config.toml
encoder_activation = "celu"
encoder_kernel_size = 3
decoder_norm = "layernorm"
decoder_mlp_ratio = 4
decoder_bias = "all"
residual_init = "none"
beta1 = 0.9
max_steps = 2100
Rows from block 3 of the audio encoder of a small encoder-decoder audio transcriber, named by matrix and row number. Each number is 500 + 40 x the weight over its row's rms, rounded and kept within 0 to 999. All counts start at 0. Numbers have three digits each. After the name is the row's rms in percent of the matrix's.
After each channel's rows are labels from the 100 clips, of 14976, where the channel reaches its highest value: "responds to" is what is common among them; "loudest" is the band of the loudest frequency at the time of the peak. Only what is clearly more common there than usual is listed. The data: short read English sentences (LibriTTS-R).
# conv: width-3 conv (encoder.blocks.3.conv.weight, 288x192x3, standardized in use, each kernel summed), inputs 96-191

conv.153 112:415429466512429450462468490489542444507502491535455453473528404455541502529482482495405502404459526533529445511526509481439538509529525521511506483461458465421480536534499442545467520497488502574518508434442517470462536514514506549496576544487537542558521539524526585518511524590553530500
responds to: the word "you"; text has "what"
loudest: 250 to 500 Hz; 500 to 1000 Hz

conv.287 106:555590530521480528513566476567459561486464501461521590482478511607487517521518482512563465575543471460495533456493532505492501477458453527453431530518514606515547492487483478421500461599487521480460509554535509548522508476518449499489489480476489420438479490496429435486464485494364499489
responds to: the word "you"
loudest: 250 to 500 Hz

conv.145 128:536550505406528464532444512551489512428508463482514443485497559473492553461528483486478522512590513541475486500514472461528484552485535520504577492482498421513488508454530562438458503430407565500492439481497484409478506485489579466526528606501546554514466438558569550538510549534544503507
responds to: the word "i"
loudest: 1000 to 2000 Hz; 500 to 1000 Hz

conv.72 101:455449426508546510531517472486475471503469524529449491512533521466490520561487519525455556475469484465529462557484506456419510461451512418515508481518481484532438454457486449509509437496471517438404520489446462506530479495553549542499467481531485453536502539505519492509501463545514543505
responds to: the word "what"
loudest: 250 to 500 Hz

conv.54 118:482501471533576520510556491513468489512467516483532555531503554543418489534522468554562504450535411424515529423503468477569499525465539491466536520452486530516500485480499491407491385534479522376494457468456549476494496505474534445455465523559503396451525483499480397497555461469476538505
responds to: voice: male
loudest: 2000 to 4000 Hz

conv.42 093:515541561463493499491532414528514547474547505456527569566491563510483460472446422472570474515514525485463564508537512551515529521479451517477458587528524459509551455525550530467527533510473483528553474491519514468509457476493467533560542470422457481518504446566502489533479524527381471474
responds to: the word "i"
loudest: 500 to 1000 Hz

conv.71 122:517462544479469508498536520455487539483479443449418513492468417464530388472477506540577492493382530537451606493555508565442508536496521543486537504526530577487478492535466521507593530477541477486492527503502435539515436453444433430407422417450448445510455471474517459426429483432462425440
responds to: the word "you"
loudest: 250 to 500 Hz

conv.75 100:557500507484505479477485552470566478480468461538497452524519492536503471435475470413485500559488583556516500498477464509513508563510542486470455431458493461509496475415499540475460516484418473497565511540477471475507444496460476395484534379460504492531407477469556536460505524519489501463
responds to: voice: male
loudest: 2000 to 4000 Hz; 4000 to 8000 Hz

conv.21 123:535489523503498483523485520562537527464510513460532512518510554527461505511469463483538476525533541451465504403513507546498527478507477500492414501500495494520432471479534555540409497555445444480478452563494533478489454418484523461550523441488520473507476531416515520497515519537536435525
responds to: the word "i"
loudest: 1000 to 2000 Hz

conv.78 096:468466548543501559497451478523549486443519479491459509610475553548421547485463436446500432548495531416465454437452496526514477499542485547513529494445482474484445504521534516482500531542530493543539524524523522491478492448519431534527527531466450458522552467484531463511490498520481483480
responds to: the word "is"
loudest: 250 to 500 Hz; 500 to 1000 Hz

conv.20 112:478534507464460502523494482518559464497472547526560530504545566511529527481490501488508497500547571548438497468507535481501585547546494520478471421500453485439517482461538525515466565409494504486521423470536462522482470558476560465516555519407517574535448481557540532516495547509452509467
responds to: the word "i"
loudest: 500 to 1000 Hz; 1000 to 2000 Hz

conv.265 107:516498497489522517508475456448511459440435464432483526534482571509424469467526466513578455509481443461476531357496447601532469529527496548487492497465483511504544562527495477474593453519532485528526492490532521518485529501496443489543492469478529463447488479534493492528512493449544497492
responds to: the word "was"
loudest: 250 to 500 Hz

conv.84 097:457492453440578580600479503477472463533511486517538467571502571532547563458464532504465574534481531501449502505504518522487563579526506436472512461467483458530467507468523534526544472446618521570480539492468464537463503538515528441537487499510495448477504501553559510495490500466526528538
responds to: the word "i"
loudest: 1000 to 2000 Hz

conv.276 128:432441457521462548479508399487476481491421474461475539479446494562463502489508469477530509460499438515544496488474461506500487506497490517412517493531405524418543503536465414534526470503537526517517530476447527515533580539548556608454477572483443472448521470539451457519522493536472555492
responds to: the word "what"
loudest: 250 to 500 Hz; 500 to 1000 Hz

conv.179 102:403430421481532478543462528486552431546454501562427444447520492459529514520432489481451486466452486566532459565505490455480504527475484455503531478508430529506466550465483456512483566562497493559443591446419494454480478557518480578483557514554514512579534569543507511494481544534554516529
responds to: the word "what"
loudest: 250 to 500 Hz

conv.143 091:468449486490531427476549414449497517465430557486514541491363545456439450466442439524536452521532406443542572549435486558527400492460512460552530523558490556468470531586496440499522493510532437403456533469481527483573520493509483505461472541490522519499520550498380444437481438455467456509
responds to: the word "is"
loudest: 4000 to 8000 Hz

conv.268 100:475484418518473480448482414460477479532472441432523421514420489492502474434551470476471484455514511570486528495509503516483462525534527524530562471483471512451586500422464513417563521461555582484596551597445481512531537543489493539471511492546497576510505443553544575506530509476488493563
responds to: the word "i"
loudest: 500 to 1000 Hz

conv.193 101:504418518490537484501487508565519490492561520522538437464559487469527500558496514469472499415523561504520398511469550415500524506510560477503470466439432516458528508476570537522492555497488495487508532465436484474512536503491505510501534534570480510532455559512559504553547534475489510566
responds to: the word "it"; the word "is"
loudest: 250 to 500 Hz

conv.156 113:492367472485469504546450437454547527556491515504396423526486421499493458479492532553415445443474516442498442458464431566420487543507492488569480510496477435488429471582526500563539493510558510595495525505486523470485504457482542508468483548559523484510538455432462511523539473548589479493
responds to: the word "is"
loudest: 4000 to 8000 Hz

conv.254 112:502516541506564511456538474465504489545491509485543523515478567445462539499536487528543545519439415495509529463519446521550517481503486553473535458528504496507589512468467539372550474465546518544530525473537407505468505566435445499531432491463538489386466441534465462490511471466415524476
responds to: the word "i"
loudest: 500 to 1000 Hz

conv.37 111:454392482527530474499574493480546464561505456499480542504455437500494425515453414502543488463426527424502572473494419588553476481536527497452507432493463556424535530528470498536547533528516476508577547551456524537519507476459437449475448423470527519527526455521478475424540552517470471463
responds to: the word "you"
loudest: 250 to 500 Hz

conv.89 104:515542533504602573555524487548547521489554566525550572557545552585542542532522483491496522520512480449475462469457528515583475541459437491521510482570504544513581493482504534437463463506512553510534483509541499469540495509460558391526446510471481520478465498511499496547531501428405478492
responds to: the word "i"
loudest: 500 to 1000 Hz; 1000 to 2000 Hz

conv.51 128:455534539493547540582556451576554516512512550456534576550525538525489541510478451502507447501543493429419533423515475524501531529456379533468525526480450495509537461502511514501478553520467533498513460545507523543521497468531485470535517482514499496487489497476484509471512509528446466480
responds to: the word "i"
loudest: 500 to 1000 Hz

conv.101 120:466520513459491539543496481540535533536485512455548531519516509540498529512460473471511459571526516415382516396502516563452504521483391583495491493501476483515507428541485553526490474519547499553546437551516468542502528495526475521519559485503459493520507512490509482459510485542414516481
responds to: the word "i"
loudest: 500 to 1000 Hz

conv.257 086:499467448497478504508488517496479555419430455501467488435434453450523466453481445461534472505483450457538480493416436473482467499534485559477560462494528551531492491504467415549513488594448513447450461466433543527499497504495470580508504510564526579521465495471468535526525548574489493543
responds to: text has "what"
loudest: 250 to 500 Hz

conv.24 095:562517497547554506551526517443545470530561474544505500506491488561498503458439486476522510552444550471469462475499555492507472478549546451566422505559572527564624551492578548505505581525456476460524541557483497450565453507520463422497500466535466512486436468494522501423544500472486500445
responds to: the word "it"; the word "is"
loudest: 250 to 500 Hz

conv.109 104:480481510436418458513529478515563543451492522530443504470493485371489504483457517527479528467451543517544464557470524471473561516516515483512491447552477445410419529552480463515498504526484494520422504523488517456548440494466500459504460476425467469431512417505443503472477426499481499477
responds to: the word "is"
loudest: 4000 to 8000 Hz

conv.175 087:511537538545482470471529497494497535413487494525490494475466546470522532481410509513556441479570530375463488453562546484479449452506511536455496453438478537555462538467531501481449568568437522502475568497515530442492432424471440458538525491492503439551492487532565488470502533487440454499
responds to: the word "you"
loudest: 250 to 500 Hz

conv.221 095:473543506468510448500436516529540488574506593608522436522517566528562524472532534467418496500511583584499425548490512432504506477572523498549462476460524570594538543539487543504502544499528469523481530520521516485520472555419537466502502489512534498488456511536498517520468470460572514531
responds to: the word "i"
loudest: 250 to 500 Hz

conv.200 083:410460545488486511512528447562574540481512474477445492541517448423516527480486553501486503394481473486484481561501547554452455455500494516542484487521494426460484537551509458548521465495550508543454498529526574497539510483499481513494478529459458450478573504455508492446489421545529473515
responds to: the word "is"; the word "it"
loudest: 250 to 500 Hz

conv.128 092:521548515547437531413546531510444526541505513502504498491530491523500530457532511523521519510534501436570575551466509476564533490493486521459521515546500502467600493525539498481550468523487490546555446511542565480462484542479483452444566457448509549545552496432480429502517494472474549417
responds to: the word "i"
loudest: 250 to 500 Hz

conv.36 116:490568453520484481458440474484438455430467510462563442493425525533458504469504491480465479554570489473485494479492513412568473467498501541477472503466505481537516477486494508440464434470469489444527516471481524442504577565536549551574577581571545494494502527578469527557541533479487539567
responds to: the word "i"
loudest: 500 to 1000 Hz

conv.166 094:444448485513483473505483468499497450449481433525511467495470469527463513512507448506513455497594511381458517369498419440522483478486517529511504531449500510540526518540494486563405524516503583478513585507462532416510505498560527500454540558478507481553465566540517506539495522514522539561
responds to: the word "not"
loudest: 500 to 1000 Hz