config = dict(
    model='encoder-decoder audio transcriber',
    gain_aug_db=6,
    spec_augment=True,
    encoder_widths=[128, 192, 288],
    decoder_bias='all',
    decoder_parallel_block=False,
    residual_init='none',
    optimizer='adamw',
    batch_size=64,
    epochs=5.2,
)
Rows from block 2 of the audio encoder of a small encoder-decoder audio transcriber, named by matrix and row number. Each number is 128 + 32 x the weight over its row's rms, rounded and kept within 0 to 255. All counts start at 0.
Before each channel's rows are labels from the 100 clips, of 14976, where the channel reaches its highest value: "loudest band" is the band of the loudest frequency at the time of the peak. Only what is clearly more common there than usual is listed. The data: short read English sentences (LibriTTS-R). In brackets: how many of the 100.
# conv: width-3 conv (encoder.blocks.2.conv.weight, 192x192x3, standardized in use, each kernel summed), inputs 64-127

loudest band: 500 to 1000 Hz (33)
conv.161 [114 126 195 165  99 152 120 140  80  93 101 108 128 126 160 151 153 139  94  51  64 109  75 119  99 105 158 138 131 123  99 113  86 127 161 158 103 104 172  57 190 126 125 134  84 139  78 130 174 135 145 118 213 158 100 180 105 115 164  92 122 117 102  94]

loudest band: 500 to 1000 Hz (44)
conv.159 [115 114 164 141 148 160 117 139 135  92  98 144 176 124 100 136 130 181 109 109 145 137 125 127 105 117  74 115 112 153 117 125 118 139 237 152 186 164 171 145 166 193 178 102  88  92 126 146 197 132 106  91 183 168 162  95 134 164 128  67 133 101  57 109]

loudest band: 500 to 1000 Hz (44)
conv.40 [142 100 126 182 131 132 153 145 171 158 149 113 108 107 139 137 116 135 104 118 177 141 200  84  94 143 143 150  95  76 138  88 190 146 123 122 187 112 111 172  72 133 135 117 116  72 144 151  99  96 126 147  84  97  44 125 110 164  97 131 109  77 107  96]

loudest band: 250 to 500 Hz (47)
conv.145 [125 159 137 132 184  77 195 101  73  98 102 130 136  83 112 167  97 135 169 134 174 178 152  90 111 136  83 125  75 163 163 148 114 101 213 111 176 115  91 166 157 176 182 112 115  91 113 161 157 112  86 146 100  99 107 121  49 157 139 125  70 161  82  25]

loudest band: 500 to 1000 Hz (44)
conv.62 [149 102 112 122 132 170 114 172  98  87  65 107 176 110 161 129 147  94 106 141 124 123  75  57  93 169 107 149 148 113 123 110 112 140 117 173 110 162 136 124 120  97  75 121 112 110 101 114 198 128 132  73 192 119  90 104 195 196 140 134 141 135  86 169]

loudest band: 4000 to 8000 Hz (37)
conv.130 [137  67 132  83 181 127  91  54 143 139 137 159  93 146 134 176 111 193  96 145 144 154 176 152  84 124 173 122 141 127 100 134 171  93  80  91  69  85 150 109 142 183 152  97 102 154 115 161 108  75 138 109 123  95 130 134  86  50 126 103 172 130 187 113]

loudest band: 4000 to 8000 Hz (91)
conv.21 [147 175 115 122 150 102 109  62 118 106 102 114 114 156 142 141 119 131 147 176 133  87 170 149  91 127 125  84 109 124 116  51 119  92  83 117 125  52  98  99 106 123 127  82 154 170 148 124  99  96 152 130  55 117 138  95 116 126 148 172 162 122 149 131]

loudest band: 250 to 500 Hz (34); 500 to 1000 Hz (32)
conv.176 [125  93 142 131  94 163 133 153 166 155 175  99 160 125 146 171 126 175 157 144 128  99 148 129  91 153 127 139 112 107  90  55 103 160 146 151 115  97 117 107 105 149 147 115 183 100 115  98 110  77 116 118 132 181 135  97 116  44 157 149 145  83 148 167]

loudest band: 2000 to 4000 Hz (45); 4000 to 8000 Hz (36)
conv.126 [115 110 156 136 107 164 160 169  82   9  67 164 139 122 111 126 111 117  34 114  87  99 113 100 132 124 155  94 144 149  57 172 153 108 138 104 123  87 109  76 155 107 113 154  86 113 119 131  84 117 136  84 110  98 127 164 187 106 123 150 124 115 177 116]

loudest band: 500 to 1000 Hz (33)
conv.174 [ 59 154 198 195  37 146 126 157 163 179 155 119 129 105 140 117  96 179 154  61 153 128 251 111 166 113 173 122 108  76 155 154 122 122  78 161 131 144 108 139  87 111 139 112 132 133  79 111 107 144 128 160 159 132 122 147 113  83 117 106 102 113 152 112]

loudest band: 500 to 1000 Hz (31)
conv.177 [128 131 213 154 104 109 157 121 187 161 221 110 128 116 138 126 102 147 122 114 112 129 177 168 108 126 180 103 120 107 124 106  95 163 111  92 117 136  77 124 111 107 106 115 127 100 105  88 134 128 108 133 105 133 122  98 117  45 154 144 137  90 161 129]

loudest band: 250 to 500 Hz (31)
conv.80 [136  91 129 127  50 139 193 149  58 112 177 150 104 110  97 124  98 158  92 133 113 115 175  89  99 168 139 102 131 115 170 136 160 180 150 144 207  84  76 179  89 132 130 123  73 164 121 110 132 102 169 132 145 116 162 152 131 106 110 103  79 154 122  80]

loudest band: 250 to 500 Hz (35)
conv.190 [139 140 150  81  73 178 123 159 108 117 151  81 127 154 152  86 132 152 141 110 158 115 134  70 122 147 131 108 145 132 103 125 131 151 138 116 150 128 139 136  60 140 156 111 137 180 105 122 176 104 132 126 159 164 135 165 137 149 132 125 133  92  73 139]

loudest band: 2000 to 4000 Hz (36)
conv.139 [140 104  99 136 113  84 149  93 128 133  77 183  68 105  62 144 136 184  96 103 106  86 100 170 117 111 139  66 109 133 125 110 145  96 111 109 172  91 186 141 120 132 186 161  87 145 111 109  91  93 147 144 119 121 139 199 116  68 157 118 181 132 122  98]

loudest band: 500 to 1000 Hz (26)
conv.121 [132 148 188 121 141 164  89 132  92  69 116 152  97  95 146 142 120 105  60 144  62 131 108 139 128 111  75 120 140  85  94 118 140 106 109 121 161 103 125  97  88 142  90 145 128 132  90  98 175 154 128 106 156 145 184 120 183 158 106 121 100 118 107  84]

loudest band: 2000 to 4000 Hz (28)
conv.143 [ 92 100 114 128  92 134 137 146 118  94  61 147  59 180 140 137 112 104 102  88 122 139  85 161 167  62 168 134  93 137 151 173 129 136 139 161 105  73  86  93 169 148 110  80 149 153 102 132 130 170 153  90 118 193 186 106 176 161  94 109 133  34  40 172]

loudest band: 4000 to 8000 Hz (57)
conv.146 [158 116 130  80 127  63  57 130 107  84 166 136 140 143 119 169 113 135  64 145 124  99 119 120  51 135 153 118 117 155 124 115 101 145 125  51  91 122 143 133 143 130 141 152  91 124 100 135 153 123 140  91 145  60 112 152 129  54 153 121 167 169 193 128]

loudest band: 250 to 500 Hz (37)
conv.11 [140 157 192 111 174 102 158 163 147 125 114  82 136 116 139 132 158 145 125 143 145 169 156 130 149 144 172 127  84 132 126 114 136 121 117 148  65 116  78 107 125 107 158 140  80 108 100 129 109 118 153 130 111  88 130 103 121  77 167  95 113 109  77 134]

loudest band: 250 to 500 Hz (33)
conv.158 [189 106 155 100 127 101 104 125 148 115 144 140 155  97 119 161 135 139 121 143 111 116  94 105  69 138  81 162 150 137 122 130 106 134 165 157  87 145 172 149 181 178 133 147 111  92 113 130 180 153 125 130 153 161 121 113 119  60 175 100 155 140 144 113]

loudest band: 4000 to 8000 Hz (51)
conv.18 [127 151 192 103 171 107 132  90 132  82 128 127 117 111  68  84 126 105 104 131  77 151 113 111 103 124 131  96 105  77 112  95 117  98 114 169  46 152 120  68 156  95 125 158 126 159 104 130  90 142 137 142 151 132  68 142 126  86 160 169 125 101 180 161]

loudest band: 250 to 500 Hz (43)
conv.59 [150 137 125 115 142 132 141 112  83 121 134 178  65  41 132 164 119  35 158 165 137 161 151 134 131 130 102  52 140  74 137 109 166 149  80 123 150 159  99 147 122  90  56 182 128 130 155 179 140 116 143 151 181  85  77 178  67 138  93 115 109 152 131 148]

loudest band: 4000 to 8000 Hz (44)
conv.91 [143 125 146 160 111  75 114  79  64 150 112 161  77 120 123  96 164  85  99 180  86 110 123 132  72 107 143 114 184 130 151  96 159 101 152 122 155 142 143 212 108  64 118 134 171 185 156 109 101  82 144  89 145 125 128 145  97 111  71 109 103 174 110 121]

loudest band: 500 to 1000 Hz (37); 250 to 500 Hz (34)
conv.163 [ 89  89 150 197 124 151 119 173  80 106  98 146 163  84 139 167 107 149  88 114 103  83  61  99 104 181 111 115 158 132 158 142 138 135 114 126 143 142 110 138 166 161 143 165 109 101 122 137 100  98 140  81 170 105 107 170  99 136 144 126  94 137 132  79]

loudest band: 2000 to 4000 Hz (41)
conv.41 [ 78 135 151 161 159 143  94 122  77  65  95 156  96 200 171 102 175 127  73 118  84 131  84 127 142  94 172  97 111 154 153  94 139 120 120 125 108  93 152 102 181 126 106 107 140 147 143 108 142 192 106  88 166 103 165 127 145 150  97 124 101  70 118 130]

loudest band: 4000 to 8000 Hz (42)
conv.43 [120 122 140 138 185 185  90 157 165 131 124 176 173 137 188 103 131 135 107 145 108 167 142 143 141 125 137 186 153 137 150 111 145  82 145 165 118 123 122 108  99  69 133  97 126  83  66 122 128 115 117  63  94 154 126  80 155 113 129  83 158 115  33 152]

loudest band: 250 to 500 Hz (32)
conv.83 [100 199  96 133 123 121 147 109  94  80  64 141  88 136  96 100  97 103  87 139  67 122 162  93 122  93  71  59 110 138  90 105 101 154  93 149 179  63  86 154 104 114  85  65 127 146 113 126 130 148 142 105 192 122 145 154 151  71 142 159  83 142 107 160]

loudest band: 500 to 1000 Hz (32)
conv.22 [120  63  91 107 121 166 144 153 131 138 105 136 124 128 127 154  92 143 118  87 120 123 127 137 194 114 103  97 101 190 157 107 170 150 168 135 168 104 105  84  97 134 123 147 131 131 126 105 157 106 125 117 117 118 175 144 129 180 126  79 110 117  67  96]

loudest band: 2000 to 4000 Hz (31); 500 to 1000 Hz (28)
conv.136 [125  80 177 172 142 136  96  64 150 106  95 174  79 152 139 182 124  89 134 129 103 199 136 205 170  59 136 141  89 121 120 134 164 152 122 114 127 110 187 124 166 137 125 121 121 166 100 183 151 144 175 101  98 156 170  76 111  67 127  81 157  39 121 131]

loudest band: 250 to 500 Hz (32)
conv.74 [148 127 127 105 158 125  23 156  80 143  92 176 112 147 135 167 166 107 130 140 104 129 114 172 161 122 123 201 185 114 131 128 147 110 184 166 125 179 146 156 130  64 102 136 110 134 143 186 180 135 112 117 190 116 153  94 131 141  93  87  93  96 106 122]

loudest band: 500 to 1000 Hz (26)
conv.78 [ 89  86 130 178 140 133 158 181 132 154  81 152 138 107 135 140 107 120  90  95  75  71 160 122 134 106 111 116 132 126 124 105 149  81  58 170  94 163 175 144 153  99 132 136 134 131 154 168 107 122 122 118 137  99 105 199 121 156 141 160 190  62 123 142]

loudest band: 2000 to 4000 Hz (27)
conv.153 [125 171 163 160  99  87 116  88 143 138 111 127  92 182 127 112 141 100 115 140 143 103  86 128 113  84 132  78 150  80 155 139  72 166 163  68 130 141 123 162 157 159 126 186 119 109 139 183 147 169 115 130 187  63 133 114 116 110 140 138 146 132  76 110]

loudest band: 4000 to 8000 Hz (87)
conv.79 [116 188 122 115 131 118 125  88 160 122 152 106 114 160 136  64 165  91  90 172 112 136  99 149  63 117  88 138 125  70 122 122  92 137 117  72  97 138  46 139 111 148 102  90 125  92  91 121  51 134  90 128 119 175  76  76 127  80 190 133 136  76 143 109]

loudest band: 250 to 500 Hz (46)
conv.107 [120 172 121 152 109  95 155 100 106  86 155 123  79 170  94 135 176  81  47 109 143 120  26 105 121 134 119 153 130 128 155 137  97 165 120 153  64 150 117 103 191 109 132 142 137 143 109 132 105 158 162 131 155 113 149 136  69  76 136 140  88 143 139 133]

loudest band: 1000 to 2000 Hz (38); 500 to 1000 Hz (32)
conv.127 [111 134 187 161 133 172 113 105 136 138 145 136  87 144  93 150 158  69 107  66 116 103 158 157 128  95 170 166  79 113  37 129 170 115 126 145 176 133  99 158 146 111  97 147 119 126 135 168 151 122 159 112 129 130  59 122 122 111 129  87 158 114 146 116]

loudest band: 500 to 1000 Hz (48)
conv.173 [ 94 133 169 137  75  57 142 127 200 129 115 124 105  99 158 132 159 138 149 111 110 124 159 120 119 142 167 139 123  98 137  37 118 116 112 135 109 112 117 129  89 106 138 120 122 150 131 111  73 112 150  71  77  81  79 104 128 130 190 155 158  62 159 155]

loudest band: 500 to 1000 Hz (30)
conv.185 [169 145 178 141 116 150 102 126 158 156 165 111 108 122 117  92 167 129 110 183  82 120 159 130  67 130 118 102 130  91  98 102 142 127 138 112 121 112 108 147 110 101 131 115 142 133 111 117 123 137 119 109 142 149  86 138 159 134 105 132 111 158 134 162]

loudest band: 4000 to 8000 Hz (48)
conv.19 [117 180 135 152 154  68 132 120 130 151 156 156 127 168 149  93 160 120 105 159 115  61 127  85 126 105 157 118 153  96 154 108 104 103 103 111 132 116 145 126 119 135 146 103 110 102 112 121  94 138 130 132 110 124  74  82  78  69 156  90 110 121 129 147]

loudest band: 250 to 500 Hz (47)
conv.73 [ 84 122  92 180 173 149 106 135 110 121  80 124  79 129 152 139 141 107 129 130 139 176 139 167 177 157 159 140 144 130 125 130 170 154 121 179 128 171 123 153 138 144 146  82 125 135  94  93 146  96 105 162 170  87 154 123 119 181 106  92 119  98  98  51]

loudest band: 250 to 500 Hz (39); 500 to 1000 Hz (29)
conv.25 [138  93 174  96 142 135 125 145 148 130 157 153 121 152 158  90 163 157 115 130 168 224 183 151 142 123 113 110 149 140 108 128  76 102 165 142 122 137  57 142 128 160 168  95 110  82 122 148 197 109 125 104 136 157 124 126 160  86 112 118  66  93 111  83]

loudest band: 250 to 500 Hz (29)
conv.44 [126 170 144  86 107 162 135 135 141 118 103  97  82 176 148 111 103 127  84 152 121 168 157 106 143 181 163 121 144 143 172 128  66 136 127 130 113  66  93  77 161 140 116  94 166 208 163 114 170 154 138  87 154 173 198 102 113  71 134 159  78 133  83 165]

loudest band: 250 to 500 Hz (32)
conv.179 [123 111 173 129  78 131 165 143 174 154 151  71 138  84 170  87  92 133 176 105  96 128 138 141 154 138 176 150 147 166 119 126  99 139 110 175 113 150 136 142 112  96 104 112 128 110  63 101 122 138 124 155 119 166  89 144 158 118 148 134 170 152 174 127]

loudest band: 4000 to 8000 Hz (25)
conv.16 [102 149 121 126 124 122  98 153 122 120  78 105 168 177 160 159 103 188 157 120 144 158  90 112 179  77 110  69 163 122  99  65 145 121 145 108 131 124  78  95 141 151 183 136 170 165 124 139 100  99 120 153 116 152 141  86  94  57 171 159 124  65  78 140]

loudest band: 2000 to 4000 Hz (46)
conv.0 [102  89 186 163 117 123 155 159 132  76  80 125 150 103 137 151 132 111 143  70 138 150 155 129 164 126 113 152 139 159 123 105 149 109 122 107 127 133  98 144 118  49  87  68  95 115 131 184  96 173 150 126  83 105 171  61 120  78 157  84 145 108 169 139]

loudest band: 250 to 500 Hz (51)
conv.42 [151  95  81  94 130 183 110 152 129 105 115 208 169  73  97 135 126 151 104 168  98 176 108  71 155 169 113 146 140 144 146  78 164 137  92 100 114  87 162 151 108 154 181 147 170 144 115 163 161 156  85 131  99 122 143 132 146 150 109 183 115 116 124 111]

loudest band: 250 to 500 Hz (43)
conv.13 [135 189 156 174 118 174 133 113 136  96  95  60  87 114 115 138 129 133 115 127 110  34 149  97  79 117 132 109  52 126 126  37 131 155 101  98 128 105  85 110 111  82 108 110 136 112 140 146 118 109 174 119 128 120 156 140 118  54 189 149 146 152  95 108]

loudest band: 250 to 500 Hz (33)
conv.118 [160 182 146 135 109 120 156  98 108 153 175 105 165  92 116 132 160 178  64  83 131  38 161 141 104  91 167 147 118 140 138 144  80  80 121 132 138 122 157 116 154 134 183 174 117 120 120 135 101 105  94 102 117 102 112 174  56  87 138 118 128 185 155 133]

loudest band: 4000 to 8000 Hz (51)
conv.28 [138 223 104  69 167 105 118  84 114 109 116 131 114 133  80  75 113  86 168 187 103 104 113 117 107 104 114 100 153 113 122 139 107  58  98 151  91 170 133 114 118 119 110 183 174 136  86  62 119 116  96 192 142 173 119 100 100 116  97 157 115 160 151 175]

loudest band: 500 to 1000 Hz (40)
conv.184 [126 139 145 137  94 114 149 141 129 131 122  93  71  80 173 118 141 153 121 100 135  91 146 168 117  84 138 147 136 112 121 112 105 100 165 177 118 112 120 126  97  98  61 140 107 115 108 117 105  50 145  67  84 112 153 155 110 102 124 171 132 100 136 134]

loudest band: 2000 to 4000 Hz (43); 4000 to 8000 Hz (41)
conv.6 [106 133 115  79 109 147  97 128  85  81 123 121 108 168 193 169 157  73  94 114 137  98 109 175 118 120 139 103 124 137 105 103 115  96 154 148  65 141 106 169 107 115 101  74 172 111  89 160  82 131 148 131 113 131 187 106 109  44 156 111 160 111 132 149]

loudest band: 250 to 500 Hz (32)
conv.39 [143 173 124 136 147 117 119 173  95 136 112  96  53 132  98 108 224  83  81 128 101 108 137 152 128 145  84 132 147  98 114  98  68 115 122 164 127 121 142 153 139 154  93 142 106 110 139 145  96  76 114  72 138 124  93 177 106  96 113 157 118 177 106 110]

loudest band: 500 to 1000 Hz (27)
conv.134 [118 138 149 175 145 132  96 118 168 194 148 171 100  94 123 123 179 177 148  80 118  98 162 161 172 131 188 158 118 140 176  58 136 157 170 124 164  60 117 107 108 157 142  75  93  76 153  69 127 159 147 152 132  44 176 135 130 156 102  92 129 142 140 113]

loudest band: 250 to 500 Hz (48)
conv.110 [142 104 138 129 155 126 158 134 139 153 185  85 114 132 131 112 116 142 169  91 187 141 183 181  95 126 107 205  97  98 100 151 116 128 146 104 112 160 107 175 119 172 178 133  48   0 140 128 121 121  71 126 131 111  37 101 103 128 116  94  93 138 158 119]

loudest band: 250 to 500 Hz (35)
conv.77 [143 140 116 108 157 113 165 199 103 118 115 117 110 113 112 101 173  62 133 178 136  77 111 135 109 150 151 123 146 136 176 159 123 142 108 151 110 145  90 125  84 116 106 126 134 123 124 139  78 132 150 117 138 134  95 163 103 166  96 128 135 182 139  88]

loudest band: 4000 to 8000 Hz (95)
conv.2 [140 174  59  82 141  74  39 113  64  87 138 122  83 169 132  92 134  72  94 200 130 119  82 115  86  92  90  89 171 127  61 101 125  80  98  84 110 155 104 102  95 129  88 124 136 168 125 103 110 135 133 118 169 164 149 125 123  87 145 153 126 130  97 149]

loudest band: 4000 to 8000 Hz (28)
conv.106 [147 133 101 109 155 106 172 105  95 128 148 114 134 119  77 157  89  82  91 178 136 113  72 119  80 137 102 149 126 111 110 118  91 126 104 172 168 150 133 159 146 105 135 196  96  80 117 147 137 107 131 107 133 100  79 190 140 144 110 119 164 170 155 131]

loudest band: 250 to 500 Hz (39)
conv.15 [ 76 122 101 132  90 160 145 152 186 166  96 177 139 102 128 151 101 134 171  93 173 152 140 159 210 199 118 118 146 127 158 145 134 177  89 199 130 143 122 154  92 111 120  62 159 167 176  87  89  73 120 118  98 146 141 106 156 139 121 122 121 117 133  68]

loudest band: 2000 to 4000 Hz (53)
conv.82 [105 134 164 149 130 108 130 116  85  76  91 173  89 167 129 117 175 122  28 117  37 119  78 140 139 106 163 149 127 123 144 108 109 132 152 152 117 142 145  74 166 124  91 119 117 166 137  56 108 149 126  82 181 122 135 185 147 168 169 153  78  84 130 116]

loudest band: 2000 to 4000 Hz (46)
conv.63 [124  97 135 148 107 152 144 147 113 131  97 140 140 122 148 135 150  58 111  71  52 144  74 174 182 133 113 141 132 171 134 141 131 145 125 150  99 156 194 136 128  96 106 124 149 190 163 145 158 179 109 145 148 122 165 128 136 125 144 124  86 113 142 162]

loudest band: 250 to 500 Hz (51)
conv.99 [133 104 104 128  73 135 119 129 132  97 133 124 169 198  87 140  75 133 161  57  81 124 119 121 163 125 146 154 176 180  98 149 106  94 150  61 134 118 118 117  91 155 162  96 127 183 145 122 151 120 108 148 121 195 200 105 147 100 168 110  90 149 126 124]

loudest band: 250 to 500 Hz (38)
conv.154 [185 165  85 141 112 100 173 161 153 168 188 144 167  91 102 153  97 143 160 138  84  97 114 117  93 126  65 137  98 124 102 166 126  90 140 107 112 155 100 155 114 130  95 122 106  69 126 129 143  82  96 127 153 139  79 171  94 152  68 151 155 194 192  91]

loudest band: 250 to 500 Hz (47)
conv.31 [154 154 134  90 122 131 133 137 185 200 127 204 137 182 107  84 131 133 150 151 142 103 104 146 152 122 188 186 177 128 123 128  73 158 112 105  59 139 221 122  91 135 157 106 163 103 111 108 151 153  66 136 125 160 139 148  97  72 108 132 159 140 130 111]

loudest band: 2000 to 4000 Hz (34); 4000 to 8000 Hz (32)
conv.140 [145 129 187 168 146 143 131 115 131 185 161 164 120 169 100 118 162 177 168 127 101 126 169 188 178 104 115 144 156 127 157 144 131 115 162 156 104  94 150 115 120  85 169 101 166 113  95 111 121  48 126 131 133 137 174 144  77  58 138 132 114 116  82  82]